Rows from block 4 of a small multi-label image tagger, named by matrix and row number. Rows with one number belong to one channel. Each number is 128 + 24 x the weight over its row's rms, rounded and kept within 0 to 255. All counts start at 0.
Before each channel's rows are labels from the 100 images, of 14976, where the channel reaches its highest value: "responds to" is what is common among them. Only what is clearly more common there than usual is listed. The data: photos with spoken descriptions (Open Images, Localized Narratives). In brackets: how many of the 100, against the usual share in percent.
# convs0: first 3x3 conv (model.blocks.4.convs.0.weight, 128x128x3x3, each kernel summed), inputs 0-63
# convs1: second 3x3 conv (model.blocks.4.convs.1.weight, 128x128x3x3, transposed, each kernel summed), outputs 0-63

responds to: text has "trees" (55 vs 27.3); text has "grass" (30 vs 10)
convs0.46 [147 117 121  99  83 150 118 114 147 141 138 129 133 113  99 118 161 105 142 129 147 155 171 129  84 133 130 138 140 117 108 121 167 123 108 135 141 144 118 136 142 153 157 142 157 138 107 148 115 104 151 105 157 101 111 175 101 128  84 117 101 112 105 153]
convs1.46 [135 102 140 146 205 126  90 122 109  88 126 121 147 147 142 119 125 129 168 106  99  92 177 140 111 111 132 122  88 143 131 113 133 102 159  93 133 138 164 111 132 155 161 135 129  71 143 113 125 120 107 116 107 116 126 121 100 139 144 140 122 101 120 151]

responds to: text has "holding" (35 vs 16); text has "persons" (25 vs 9.3)
convs0.77 [127 181 148 161 101 107 119 146 135 129 102 128 113 126 129 135 150 114 141 191 144 117  98 156 152 147 117 129 151 134  94 127 136 122  91 117 142 170 114 122 133 124 150 137 101 157 105 142 139 133 109 163  94 132 126 142 118 179 150 144 162 128 158  98]
convs1.77 [149 138 118 102 120 130  68 141 140 121 142 140  93 155 119  99 119 164 109 137 100  96 106 146 141 115  75  87 121 135 104  79 117 110 102 140 129 114 123 122 118 134  99 108 138 118 103 151 161 112 125 124 104  97 137 138 163  66 148 116  77 143 124  99]

responds to: text has "man" (37 vs 12.2)
convs0.114 [120 121 133 116 109  96 137 127 139 124 172  62  98  93 155 159  95 141 170 103 138  95 109 137 147 170 148 101 131 111 151 124 139 138 113 150 100 147  78 119 167  97 102 113 133 109 103 135 109 124 136 115 119 110 120 150 130 153 158 139 174 151 129 106]
convs1.114 [ 75 134 126 103  99 144  99 132 108 154 184 150 118 107 101 129 137 136 169 133 143  93 121 152 144 112 100 132  97 165 133 115 157 103  86 115 159 122 129 121 101 103 127 109 155 121 120 110 162 134 152 157 143 127 176 116 115 120  66 148 127 138 137 112]

responds to: text has "holding" (38 vs 16)
convs0.11 [ 72  81 133 146 131 124 150  93 152 161 109 140 158 153 124 139 119 105 146 102 136 138  96 112 136 139 131 164 102 143 105 163 148 183 111 158 110 136 115 156 115 154 140 157 135 146 143 176  77 128 125 159 111 120 171  81 138 163 132 147 114 146 110 155]
convs1.11 [ 95 137 103 134 134 100 105  93 154 154 103 102 130 126 151 119 127 125 109 116 107 144 104 117 123 121 121 128 105 126 121 132 131 126 144 119 188 142 109 135 131 100 120 185 161 108  94 111 183 105 101  90 172  77  92 129  56  92 141  95 116 105 103 133]

responds to: text has "wall" (47 vs 20); text has "holding" (37 vs 16); text has "sitting" (34 vs 14.6); text has "wearing" (31 vs 12.3)
convs0.115 [127  85 147 147 152 121 108 104 124  94 123 101 105 187 107 107 160 146 191 111 150 137 131 123 152 101 133 125 125 152 135 118 159 126 177 143 122 104  73  83 141 131 135 146 110 137  74 156 125 149  99 110 110 110 103 141 164 115 177 141 114 171 141 107]
convs1.115 [112 140 151 119  97 193 106 177  94  87 167 160 118 123  92 127 159 121 184 178 123 105 118 119  96 142 136 132 109 185 124 138 107 127 117 125 130 106 136 143 131 145 119 152 135 147 137  98 131 108 147 164 158 129 147 103 148 117 114 145 141  95  73 175]

responds to: text has "lights" (31 vs 7.9)
convs0.86 [140 144 127 106 168 138 128 146 168 147 143 126 137  96 168 115 124 117 135 132 118 133 118 132 111 176 120 103 147  97 155 130 130  92 137 178 159 130 153 111 117 155  92 112 159 116 100 145 145 140 140  95  99 113 145 175  66 114 121 128 137 143  96 110]
convs1.86 [156 160 166 151  82 110 176 106 154 124 122 110 137 114 102 155 137  97 130 117 133 177 119 136 128  68 112 155  82 111 145  79 133 128 143 141 103 153 138 153 150 140 138  92 118 170 124 167 122  83 121 170 123 119 155 132 134 114 134 129 118 121 141 120]

responds to: text has "two" (27 vs 10.9)
convs0.64 [121 126 101 120 139 107  76 126 112 178 187 100 172 115 134  93 157 131 159 137 142 140 138 114 108 148 148 142 115 150 127 161 156 186 141 109 137 149 128 166 125 111 104  89 142 105 133  95 101 144 139 134 107 135 113 128 130 132 132  95 103 180 145 176]
convs1.64 [102 116 150 114 146 150  81 140 120 116 140 128  84 144 147 106 159 117 142 145 115 122 113  81 142 136 109 141 106 115 102 118 113 161 165  77 141  97 123 101 115 153 159 113  95 147  94 142 102 118 145 188 120 156 140 124 174 131 112 124  95 140 166 162]

responds to: text has "trees" (60 vs 27.3)
convs0.17 [ 64 138  55 137 109 130 143  89 146  93 132 132 118 125 104 131 121 156 151 154 110 115 143  98 103  98 165  90 125 140 152 127 148 115 119 148 101 116 151  97 106 139 143 155 153 115 151 117 114 159 165 106  93 163  97 120 138 127 101 140 132 123  87 116]
convs1.17 [101 159 139 107 127 140  99 149 143 158 130 115  85 124 124 129  95 117 101 113 137 169 114 143 141 118  93  80 121 123 128 118 152 107 100 161 117 131 136 156 132 120 120 181 128  83 120 135 110 143  94 132  88 139 115  98 130 154 137 134  86 113  94 138]

responds to: text has "lights" (25 vs 7.9)
convs0.54 [133 136 137 111  85  95 146 140 106 119 161  78 172 131 145 111 155 135 127 129 124 124 142 126 161 131 110 110 152  73 150 100 110 150 124 122 120 191 103 101 119  96 105 172 125 152 124 127 149 151 119 127 126 172 109 162 137 127  88 127 163 121 147 112]
convs1.54 [144 124 119 163 146 149 132 137 179 105 178  93 119 131 112 157 163 117  92 130 123 132 125 136 146 183 113 138 134 100 104 159 135 176 110 113 145 159 125 146 142 134 166 109 132 129  78 136 113 133 135 121 146 157  98 149 146 155 138 131 151 157 171 180]

responds to: text has "wearing" (36 vs 12.3); text has "man" (30 vs 12.2)
convs0.1 [116 129  84 159  94 112 105 151  84 129 149 112 164  99 106 118 148 139  95 101 111 130 131 122 148 138 114 179 162 122 129 144 118 154 142 153 119 152 146 134 128 141 125  63 154  98 167 128 137 128 132  95 138 105 119 152  79 114 144 161 177 103 138 102]
convs1.1 [119 125 141 112 106 153 118 127 112 114 134 164 132 150 127 117 138  74 144 100 135 118 119 110 126 155 109  92 186 141 102 115 142 150 153 117 112 130 115 113 169 133 132 116 106 127 120 159  83 113 126 145 106 127 140 109 106 109 141 143  98 152 152 153]

responds to: text has "two" (31 vs 10.9); text has "man" (30 vs 12.2)
convs0.107 [123  77  74 140 119 126 107  76 156 169 140 120  93 142 166 165 142 132 125 152 156 114  60 115 126 125 121 147 147 136 160 135 136 128 112 159  70  97  97 130 126 113 115 128 125 111 151 167 143 121 131 145 141 138  84 155 165 106 131 104 141 126 113  99]
convs1.107 [118 172 133 102 115 157 115 135 124 146 123 117 150 129 121 145 117 122 133 177 143 131  96 137 151 121 110 132 140 188 127 107 154 148 128 173 122 133 140 116 149 117 142  93  73 132 155 106  99 125 133 128 162 140 142 119  97 108 119 185  97 118 132 159]

responds to: text has "sitting" (38 vs 14.6); text has "woman" (25 vs 9.2)
convs0.47 [114 154 127  84 113  99 152 132 117 146  84 137 119 161  69 109 179 119 137 120 152 150 122 153 111 143 107  65 115 145 120  97 111  51 126 171 119 174 149 119 101 103 112 156 138 129 156 129 152 114 126 155 147 134 150 134 133  98 145 145 137 148 112 134]
convs1.47 [130 140 147 134 114 132 156 112  98 126 109 159 133 142  97 117 159 148 118 125 115  81 143  76 159  99 136 138 154 163 136  81 133  90 138 132  94 129 132 130 109 144 155 178 122 125 150  93 128 152 146 139 153 199 135 153 137 108 120 150 129 163 111  98]

responds to: text has "sitting" (33 vs 14.6)
convs0.8 [ 89 120 137 168 149 132 133 170 114 141 119  84  95 137 143  91 168 129 136 117  69 148 121 125 137 139 146 117 154 112 140 140 107 188 106 133 122 101 129 104  62 119 138 107 159 181 104 159  93 123 127 117 117 145 128 110 105 114 164 154 127 126 141 126]
convs1.8 [103 113 100 112 114 115 144 101  96 160  83 101 142 126 131 148 161 121 142 116 168  96 144  80 138 111 161 144 107 181 118 179 119 106 102 164 147 130 139 102 121 149 119 138  90 105 161 171 101 159 121 151 124 153 127 133 118 132 114 162 131 105 103 104]

responds to: text has "trees" (56 vs 27.3); text has "sky" (51 vs 25.1)
convs0.96 [122 162 110 133 125 143 124 105 107 125  82 119 105 148 112 122 165 144 143  98 100  87 129 119 140 120 150 152 133 123 119  87  97  94 135 191 145 110 135 117 119 122 125 140 132 143 143 116 108 115 118 109 140 121 111 117  83 108  98 140 179 151 134 133]
convs1.96 [118 145 116 128 131 106 140  94  91 102 109 160 114 142  70 146 106 136 130 124 129 114 112 106 131 105 127 103 139 123 116 148  94  64  79 111 131 169 139  70 115 170 133 179 145 103 143 118  99 134 168 145 136 135  94  94 139 116 128 155 163 133 108 131]

responds to: text has "lights" (33 vs 7.9)
convs0.118 [129 122 153 129  95 126 118 178 138  99 126  80 117 132 116 166 116 101 135 159 162 115 126 177 125 124 121  77 154 134  84 138 127 108 122 134 116  90 131  88 114 138 119 161 139 144 124 142 122 143 161 131 135 135  95 113 135 146 140 164 151 142 136 129]
convs1.118 [171 117 104 165 148  82 129 116 120 121 130 132 178 116 160 147 162 118 102  88 106 134 105 134 156  99 129 140 156 161 141 160  98 131 144  88 167 123 124 135 139 124 100  96 151 142 119 114 105 119 117 108 114  99 131  95 122 113 131 122 143 102 139 141]

responds to: text has "plants" (28 vs 10.2)
convs0.15 [147 122 104 158 120 130  85 120 147 132 123 133  89 129 124 114 109 144 170 102 100 178 153 153 158 127 142 146 150 105 123 120 157 121  88 135 103 143 171 152 104 132 186 111 135 189 101  94 133 160 149 114 117 169 141  93 130  87 117  89 109 140 122  88]
convs1.15 [154 124 146 102 165 146  96 130 124  98 110 107 116 114 112 104 134 139 125 134 112 105 163 162 141 150 124 126 143 128 109 135 107 123 139 107 174 170 104 116 128 126 148 112  93 152 126  92  95 112 160 107 111  99 109 166 105 153 182 127 166  87 155 152]

responds to: text has "standing" (52 vs 23.7); text has "holding" (36 vs 16); text has "woman" (25 vs 9.2)
convs0.66 [101 133 109 117 136 105 136 165 131  65  69 160 115 113 106 114 132 129 125 135 140  75 121 154 144  98 109 164 130 125  75 108 141 146 128 123 144 155 124 157 182 115 141 164 147 119 108 129 131 152 148 120 134 119 133 111 107 137 151  90 165 114 138 122]
convs1.66 [152 136 156 116 173 192  96 142 135  85 135 147 146 116  96 145 124 162 124 141 129 188 150 124 138 144 112 107 149 156  98 128 133 118 114 139 117 154  99 126 131 126 147 124 138 119  85  89 111 111 124 172 165 111 110 122 142 116 138  82 144 164 129 153]

responds to: text has "standing" (52 vs 23.7); text has "holding" (37 vs 16); text has "wearing" (31 vs 12.3)
convs0.22 [125 157 113 130 188 141 135  93 113 120  92 126 173 125 113 131 148 110 151 116 142 126 154  94 159 115 130 189 120 133 116  90 153 109 163  80 155 129 143 118 119 133 145 177 144 129 155 120 168 104 113 108 125  95 100 120 145 158 111 126 107 118 133 106]
convs1.22 [142 135 137 119 134 153 127 138 144  91 118  96 103  75 149 112 125 140 115 211 117 115  83 120  94  97 114 101 145 141 109 163 130 108 124 101 130 105 143 105 165 104 130 128 115 130 150 132 110 134 111  87 139  93 130 126 100 115 136 119  90  83 132 165]

responds to: text has "lights" (27 vs 7.9)
convs0.88 [ 84  90  82 115 147 111 117 119 141 145  99 158 106 137 113 140  61 125 133 128 140 141 120 117 149 124 102 147 128 122 131 135  94  84 102 180 108 158 100 138 127 170 110 142 139 159  99 112 188 114 124 121  94 114 101 130 127  92 138 149 151 124 129 132]
convs1.88 [130 102 115 138 152 133 117 127 151 110 161 132 180 190 106 102 126 135 143 105 129 165  94 163 101  83 119 126 126 129 141 130 116 114 167  96 101 123 121 145 142 160 141 142 135 109 156  67 154 141 107 182 101 111 114 169 125 159  83 101 142 154 125 138]

responds to: text has "lights" (26 vs 7.9)
convs0.68 [137  96 119 156  97 166 144 137 130 143 108 116 131 129  76 121 124 153 128 156 128 131 136  97 148 142 136 128 135  98 121 102 155 148 119 128 103 107 131 146 109 119 125 116 144 178 144 130 133 112 131 168 113  73 138 171 141 149 115 128 192 165 153 148]
convs1.68 [117 104 157  94 131 130 132 144 178 108 136 198 160 127 119 158 131 127 133 116 127 121 119 142  92  80 144 134 142 120 108 154 122  86 174  60 104 130 103 112 166 145 111 143 113  83 114 129 117  71 124 123 132 158  88 145 146 128 108 136 155 146 130 121]

responds to: text has "trees" (58 vs 27.3); text has "plants" (31 vs 10.2); text has "grass" (25 vs 10)
convs0.119 [170 157 150 147 117  96 114 126 139 121 133 126 139 152 133 129 152 139 121 184 149 107 146 208 137 151 110 154 101 162 105 119 113 121 120 167 168 149 121 140 120  97 134 139 113 131 130 117 147  63 142 127  78  95 117  99 158 104 164  83 101 116 146 113]
convs1.119 [167 111 144 159 145 129 148  99 129 126 147 171 126 119 108 127 178 144 139 107  85 115 155 138 174 142 159 108 126 146 118 143 126 124  77 179 127 171 175 140 119 126 112 157 114 125 161 124 131 179 131 108  92 145 115 119 136 127 117 120 134  98 130 101]

responds to: text has "trees" (79 vs 27.3); text has "sky" (66 vs 25.1); text has "buildings" (33 vs 11.5); text has "grass" (30 vs 10)
convs0.39 [134 122 142 131 100 129 129 130 147 133 128 128 115 147 110 175 171 135 127 124 134 124 126 158 115 141 147 139 147 105  80 141 132 135 132 147  72 118  83 120 134 129 136 184 154  86 119 145 164 135 129 135 134 130  80 145  77  99 163 161 100 129  74 117]
convs1.39 [113 144 162 142 144  89 141 161 125 113  82 131 105 168 120 108 145 180 127 158  95 147 142 138  95 160  87 147 143 151 139 128 137 115 143 122 106 134 129 131 134 156 183 139 125 114 149  94 104 185 121 142 132 130 103 116 108 123 124 126 119 114 109 147]