Weights of a small multi-label image tagger.
Model: 5.28M parameters, 48-pixel images, arch resnet, activation relu, depths [3, 6, 3].
Training: soap at rate 0.0023, 16300 steps.
Data: trained on photos with spoken descriptions (Open Images, Localized Narratives), 10.3 epochs.
Rows from block 3, named by matrix and row number. Rows with one number belong to one channel. Each number is 128 + 24 x the weight over its row's rms, rounded and kept within 0 to 255. All counts start at 0. Numbers have three digits each.
# convs0: first 3x3 conv, stride 2 (model.blocks.3.convs.0.weight, 128x64x3x3), inputs 40-49, a 3x3 kernel for each
# convs1: second 3x3 conv (model.blocks.3.convs.1.weight, 128x128x3x3, transposed), outputs 40-49, a 3x3 kernel for each
convs0.53:107130130122149100125097120139182149069129105059146120140124092135138097126107136118138119121096109126146169090111141118112141116109161128101131188129126067135145152119140189115142129114102153145110140121136135136132114168102123117126117092089088123093130106132167153154
convs1.53:137170123128132092184158131137137153142148134135160113131108165111100119113093094132118124125141098119117137103135143108137169084143126139132113142111180164129161090191108124129159113125131103124140130124093155158112126162120138136200155124117095117160149121143138123151
convs0.54:116129126130129141124144141117156143108178135152132162135126129113129125104158128164128107163133105108174121157097104133126083128149116122068129111082131131117111115125115143089125122160108131114160118139134162087118132153092159104121118119145112164165083110148108094147
convs1.54:134182124134137111151147115180135151140101130170116155147142150162139169160132169149125098069122115123094117120078148137142133148122148153090114105140068133128116124115132115117124178110171118138122176121122141117142103129086182138115084133124105112150149133108123115100
convs0.55:121134141121162137114134141140120142150123121131102117122147148105136114125103106117122133125148143114142107095136103146147125129116124162144146146097143083114149085114121143127091151111120156099105108094159122141140131128115131122136111112129108107120119149144142104148
convs1.55:152125118099102096098101092108147084129070126126164136145118123139138111121094141133142135141167163089104136145154121110115124112066131123124113114159098135122110114114138118117114108111126088190129129075125161138116138091107135160134100094107098125115159166153148145095
convs0.56:134117151127108143118144093121127124158134117115089123129144137087092139119110117132154125139096094107138096105137104112139167154163148105136120112084094137118165151115073143079114164171166121090114105130121183197122119121127123146157122168117101133107135086084165181203
convs1.56:141140123116105122102123080134107191117109077137119111126070098099092125135152143145130129118110133091070147068150128133130104155120141127157133156123126105143137133126127113115144109101150135141124109156109150145148109099110108149084128132142152160147134151150154145176
convs0.57:103083120126154150101143140118148100113121132128106109140140143106133117142124174150170127151137129146097133142170103136146126098142105165119123140122114109093097133115152114127138152126123119140125137134138084151174136132081119118150134127161111109135170118202141146112
convs1.57:117121129118118117149119120144161181175159126108106115137112151105131154123153137170141106087144118116135122110152151114125117136155144138129159130075123134147098145133096148145076152119142132077128137149112110125160128123140124166183137110124122085111144112140111041122
convs0.58:109105071076123124125134141116104146097135118129141122111146109110159121178118144120098124102138105161102142155146122134143156129167131165129089152107180150112117106143145144120153123123112113187108184075166178168104111132104139104130122136142142098115152108135135171109
convs1.58:163138113127100120131115120121099096120081135111098097144150151121094134128138139150074126137161103102131117143166139145127163162172129115149150122106157102115112108141115130151155157158108130139161126115120104166098135139145129125096093134133144126142123138145095129097
convs0.59:166141111115146125146140107148116093092144100072119112154206144108117134173141173134085118136119100142128140133095119122140179117108134106141126117101133162108150119135143107136134097086084155129143114137129095117099182188152090115114149170125118087125148103119114114095
convs1.59:087127106160085147132160115127122161150045100092119113144151082162096101145128118134126134146126142117105177125115077124129160099104108145111098137112134143138118106132102182110077135164151146086088135124110115121107106126108150093122153125098128106090107144122112160111
convs0.60:122121157113132153118095115120137158143157162116127114116142133122098136096115169115108146135123090178172129167099131158120156097148115124129137087132100117159066097141114091157109127109112114096105103115199105161154086107134139119120082127146138118105090125139128141141
convs1.60:146124148118184140112138129199130112158103140085117147113151156131138130101125143182155101163137120129121120123103118132125111133121121094079097128157117141159180129106142132117123092132131131158165096119144116168102135186190081121145142141081113126131175125124082125133
convs0.61:118096132125125119151120125124150087136122117137155131157151119146168109087112092081111109126151128153100162166140144145089130159125097146129090092088143130135113113121106095075085089109124117095113090092140140162167145115093143158106166135111091136120126094162140162154
convs1.61:130101111107166102138169148105116092183138115120119130135133133141151111134086155128142154143106122154091127143145163128115136123106148128156153123153139133138106146153134128131097142112112095166152129111159096127109139187121088140111180138170133142155133151126084163080
convs0.62:141120168131114133102139160110135156113095123108116136136117100084141133141174088122139114086128127113106111164190119131119133166148142138122070131150095139071132126149118121135106113153149152147125126168109132100135162157096154120134154116095118157147147159155168118153
convs1.62:110093073121117089110141097113129130092100129120117119123091086124101107135116157122086065154133107123136118131118106128111117179145090169108148153080159128123099147177149098063174099137149144143137146129130126123150115121131121133122110143130118146114121143128126114122
convs0.63:137116152140111144093101133134109160140127132127123135127134106132139114137147104116120120125115135144117159143156088116150144138131096096148149073139138130117163118101166131139116088151149131168074159146108063179100138169110152167084147161115125146143117085175150124157
convs1.63:099142163127122142165160135142102089143155102160121101119145126131130144138137142136140167146172152076139115141127112141133155135136173159120146110153129122127087125140132142154135108173168113175129132154123094108141119106107116106072173129093123119124138125101161099107
convs0.64:108087107089138162100127121119185149132136108136148138122154133159152135159115122146082103109143136152139144152110121092127161084142140124158111186123144165165141141138128162120131141115156177156126171081128128119092118078142137132146133155125115155080123144117114120117
convs1.64:091113114128116118096110093145109127125134143100149143125190119110106162110093124128099079126124123136112110121126153157134169124120146156120117106147131119091105095075112128150124148185111141136162145122143108168125138142138136147162098104126171140124114112127117106142
convs0.65:125135121093096128127139124146115124115115135149160106119113126134176113160094138136144160121089182109104143109087104118093067105180135117138134131055113123157155119126121145145140127120105144125146111109114114106128101095117123116103092112113121168111099110149127143112
convs1.65:145124114089122126105120107154116121147093098140136102146128098068085081116098088142125071116151144106099141115136140213130139148154127163107116125087086101119115128140209128107137106139152119107111083061038105080113116157136145167128152160129151147107131090149111130150
convs0.66:137148144126152152108150115100140159137155153106088127157141106119138104111136112128100116130114078139130132177120107098105103155134121097136137157109135098152111114118131169099143146158123136132123142133104114173138121135136116111120096113145129094141163142154127136120
convs1.66:118169139148130116138146143164121133118117115156153067139140129124164166148138132155165089099201132086132146059121098135139136144129100132142131128138128135115110170138108128136124092138139123118134133146108138115125125169094180136110093117144137102154150172155147178139
convs0.67:097116115128125093121122164132123113135076128128113114165143121155152092145143106099149129113146161122089159166146113142129095138133110166134115158088122095079158104136175094097161112123158084157143080126146117133178114144107115137129116121131126114162095119172126041148
convs1.67:066111129103098075151143136135111151128111125113120107126124141161115116147121096105103130120120101123130154146074096108098134171143124113123122110146174115137128106125116132087085127130127157090121107099137106084122118129133117123114111170104117124132123152129138108121
convs0.68:126141118107135088153067127147140111127112121100129135114113142118123095104110103137119126125127085104098115118149131138131149161098099127147108140128153176148124136127121114109140149132103170159120146109137140180155132117120121142092131112127107126109150102111099158126
convs1.68:133117136158163120132150132128150098099148143155132114169142141120128095129158115147115110138128126168141097109148137149157121154121120137132117102135151099134108109176087152172132137154144102097087133113117151116112129128137117112121148109112136119111107065119110104131
convs0.69:107164144128150142103125118104109139169162137108136141077109152053115153133133173118110146099109150134154128124106111139126138114145097128117147060137098144105151135089133137134152151124145147105129124155099098162086085114136104165106108122150114153116152156129168107144
convs1.69:113140153144131152128141124112108124130159143133089121142133142125121135143115097144155138120095173144123134124118121106077152132150134123144133136114084126101107140101130136095124159152141124187158111116126115114145141148142087162128161131131126107120141138102117142163
convs0.70:113096104125115130130123189111088135105087166154150095129129085140118076114136106106122138125105098128105110126136170145095104116145130124173092105107180109146165106112137169157109133166113084136138158113191165159131104160151142071143161103124149151117107163119098162177
convs1.70:128080181158135149131146097098116118112164138106157126137138142116139107166152163130118067123153092143199112120131121117113145104129102097120138182144118094136132154049082108171081203117137126125095102094125154135119121081179097112131131147095107163113113114153097129153
convs0.71:158153128133146139134137102138128110054085159172125125128086150107163096112120126138127135119150159125137167138147128168077120111164144163117074138105152131114149093079145158106165097146108083139162139126096162131127159127127117147149095101110093110126165124115124124181
convs1.71:097122160122093172116130121147147128117118138115147167100144141144119117089126138129141113172143191112098133107139096104110138147153113113122126115128133164096157140125177107081151132081133100143060195101110181151194095097127173179136094135106144124116127142106099100121
convs0.72:145115151143166170124143103113120110132129111166105132146136107071082139108131126122098103142126114144150125178148171187114134139183065110113131151146111153088065113109123118192149169121158126119109126121083143106104133119120147131129119132158134125119125128179143133115
convs1.72:150193105123107118119092139146117144170104152137122117130105121077120080079130072147112128122154101149114123127135125179148126138142114169116048136158120124137095115127148099120120139167085138115145118163142154128121136130089163109072117126152139166112147114124141082077
convs0.73:120166112136161085132102133148103105160118079107091112144148119132088107135100135118133186136098121141083109108079122133156118159132093154132110107102129157119074158110126132065158114145152065124141125094132123173131118143112147143120122124168137111128080140095132123104
convs1.73:119103164146129135138125149159084116131113115139117119089133096131156124115142129137130170136155124104149106123087119162148135162117112138085150132150101151130136043115113137122157122186131106126104128150149166153142128126117183139122155134129138140112117126072105110108
convs0.74:099122129113152138132120165114112118123131147122111141102069170145115134109121138131129131122125140136136169142117117129145101168149127117120129110136145080131180178093133171091126148143151124073147128149112114118087116125130134135158147116139178122088144135091170131095
convs1.74:120146133149118156164143140111140150135104140131153123141095127139134084105117150125104114138130120129147127135123113112130119098152149158129157134148160135131150143057110146124079127123128091161126121114115151113160111126133148114111112139151128099139163138133147127119
convs0.75:129129115150131158165135106116124108113138116145147158106138097131090167105096137126107131082144070073150132078129096135112163180128108121138094123141121133092136136126114157123136138111131077137116081125148143163150135136120125155155114070127163093125128100128077190106
convs1.75:127122166186134146104111125111150077126129105167116169149107132178120138146182155110173123078143163077083124138115111158142137111134129150099132117112111147122122104111143183190113141139128147101131127110123146151167123156161132176111128100126128100133135093131139113164
convs0.76:090137117145103093097117112121131103126137189113156150103101120117115093150140140089108152166076092116139147122108151121159101160110084106110138119119172113138125111140088139124137099113130073176136133132147120111179118114139101106103132136145096150115162149147155148166
convs1.76:109121094106056138134151131135155128098115154143109109119121097139081070129125108096161116171151122139112109130101158142151129161128160125147153125110161095101154104127140158129117176111148131124143162132154116154102114202133123085111120140142127135147147127110126159097
convs0.77:077116103077123151129115159097112108126150169106150121105138124104122108087101116059100112106112133112159109141119094122138125134094124143116136088083090126179153113151123115125132113152120158147131164173129093135108154103125071113103114126131169114153120109177121147148
convs1.77:142136154123118106161119147164116104105079140153134136173177109123125127128135110117158113130135123140088113142115110120136118140182146125184112146119134121117110082110125146128116109152103119134153130139122134129089138105102132114118129151174128141109166151131147139120
convs0.78:146116135154127121116142124135131119146109086106129132107139113124145114187114138154119111103110103115142099133110105147143119132158110141114123106148126147150096139128135132169144084103135117117112131149135122167110157126101091149156085112105133090107112143054146150156
convs1.78:143092099123098093145153107101149153130137162164117079118148129115097099136160123101150176097064121121123102150114149143133125138160177161117111108165147105126166124100156098114103142174095167150127138076100129129134158163099158129090117118128111146128098116098115103154
convs0.79:126123096110157117149113144122151101154122135137151165115168134113114113111140132143112135093112127120091143138123162144157119125106137158110144107138106109141123109140084129153140152112132151128101154142168118136082101127096124116106157142124103129087132159160133134145
convs1.79:148149147123113103142118171124187111121168153131086143115102160111136117152170147093198136066101146135120096131110144106084125161182166119140145139142148127099096113135150108116129134135125118121118135094148148167180136130133102128126135110138107125108138111117096130113
convs0.80:122128112142112106143147130119113148150129128128128130150122135130144153130127163105125134141155129122145133078123130129151122144108113146118121161147127117158103096172102080132152100110138135133163131100135195088091148123129148130120125117109118173139140145123131096142
convs1.80:152092148175095155134112160130153108121142127103143106133166152129129148148197163126108112191116131140166148082122110136120143160143163142153131137145145135111122110107138121155142131134147141092125143122105145162135124142152122122147118136106127119129091145117132121110
convs0.81:122127102138175124154129117124116100100130136121144094135098159101124133121124116117119154156120122128083102112122114144112142123156124109178121160072114180162109104125143147093108111124134092105120113140138138155095161140145139136145109122103131070078154112130181172170
convs1.81:132103160104159148143095147153164122160152143117147122093190150151190146106141132117143119149136139142134136109158149163126102139117094104108109099142138133102126105168125132133154143093109122130198127135144143132118136149119105097150160071136133113144157133132111157131
convs0.82:146144097134133122136112121142116095144152143107142080141087136155125078144123142106145121149104142148139126129161117135117109140125121132140147145144127125129120130141142147093153097152135082151152144136162142106111106126111087087085141146120126138210087135176126101153
convs1.82:119105080109093137137171096168137122138115137105080131105105145113103103136115146123147132110131105172154110104161099105148122114139135148099138140144155123126125101126141088145126089145129143122134146155122152117101159130150124139100120102126149132139137113108131137160
convs0.83:111154141127121101124155104158109063097126117125120143104092126118112166107109141125143130115118090151144114143147125118112128111102128129122124137131127108132175109126121126098189140134132135140080174132122141115097138103139169106118153148110142109145165131151123136130
convs1.83:148096062162119159135127133127085149149130109116142173133144167081121127132111114104093135116136115142111079071146123128079129114120130136161157101071077126107116147110136099109126136142149084110092130125109124157137141133133125117108143097111115153114151148123123114133
convs0.84:120169158130104087155105185122167158167142155106124136089131162159128165097125145124133138140112138135134118124078081189128089121143093142106132157140131148138147109096142106161105142141112122114132123174120153137119142137127147125154135162136140090121135138111137125123
convs1.84:127128142117103133144098180128126088167110129134169123116137171119109144143118129149071107160151077087133146131147122145078116106098091118102067150158111102126103099130117135093094108137172117111120136136146135142105126132149134079140164101091155143127157177142146165128
convs0.85:148121118106128113104102105135140137107086127133152129140116089139121128143110110141114123119145129142145120119123102093156091101131125125157113139153127097107094080093101144122136121137125136106137096130123109100086113110102119117137118145133134135142143110115140161144
convs1.85:151161114137111133126168105149136095158113123145157163168129123125098125142159114131137130115208189138088084116133122138156179165141156115133131122112124131109116108161164114125137118131118121137093151152138166131135152082113166171129137152120172140130157160114122115128
convs0.86:123163082137108095118104162134110103091118105113164167153118093150139118139053132146084112110135139126115129118138154123138123113111129142110116163148127111081106132138107162132114112142122094096133106165157150145131123140120123132134095149128119123116117157156102102068
convs1.86:143120121133081107141114100072148122149114093105144137144146139111137150121129102108125132104181131092128141130108124105137122159170077133135139140119108125118134139144139134158155100149102125103110098139132183104095125062137119125110100119109129116163164114155188159170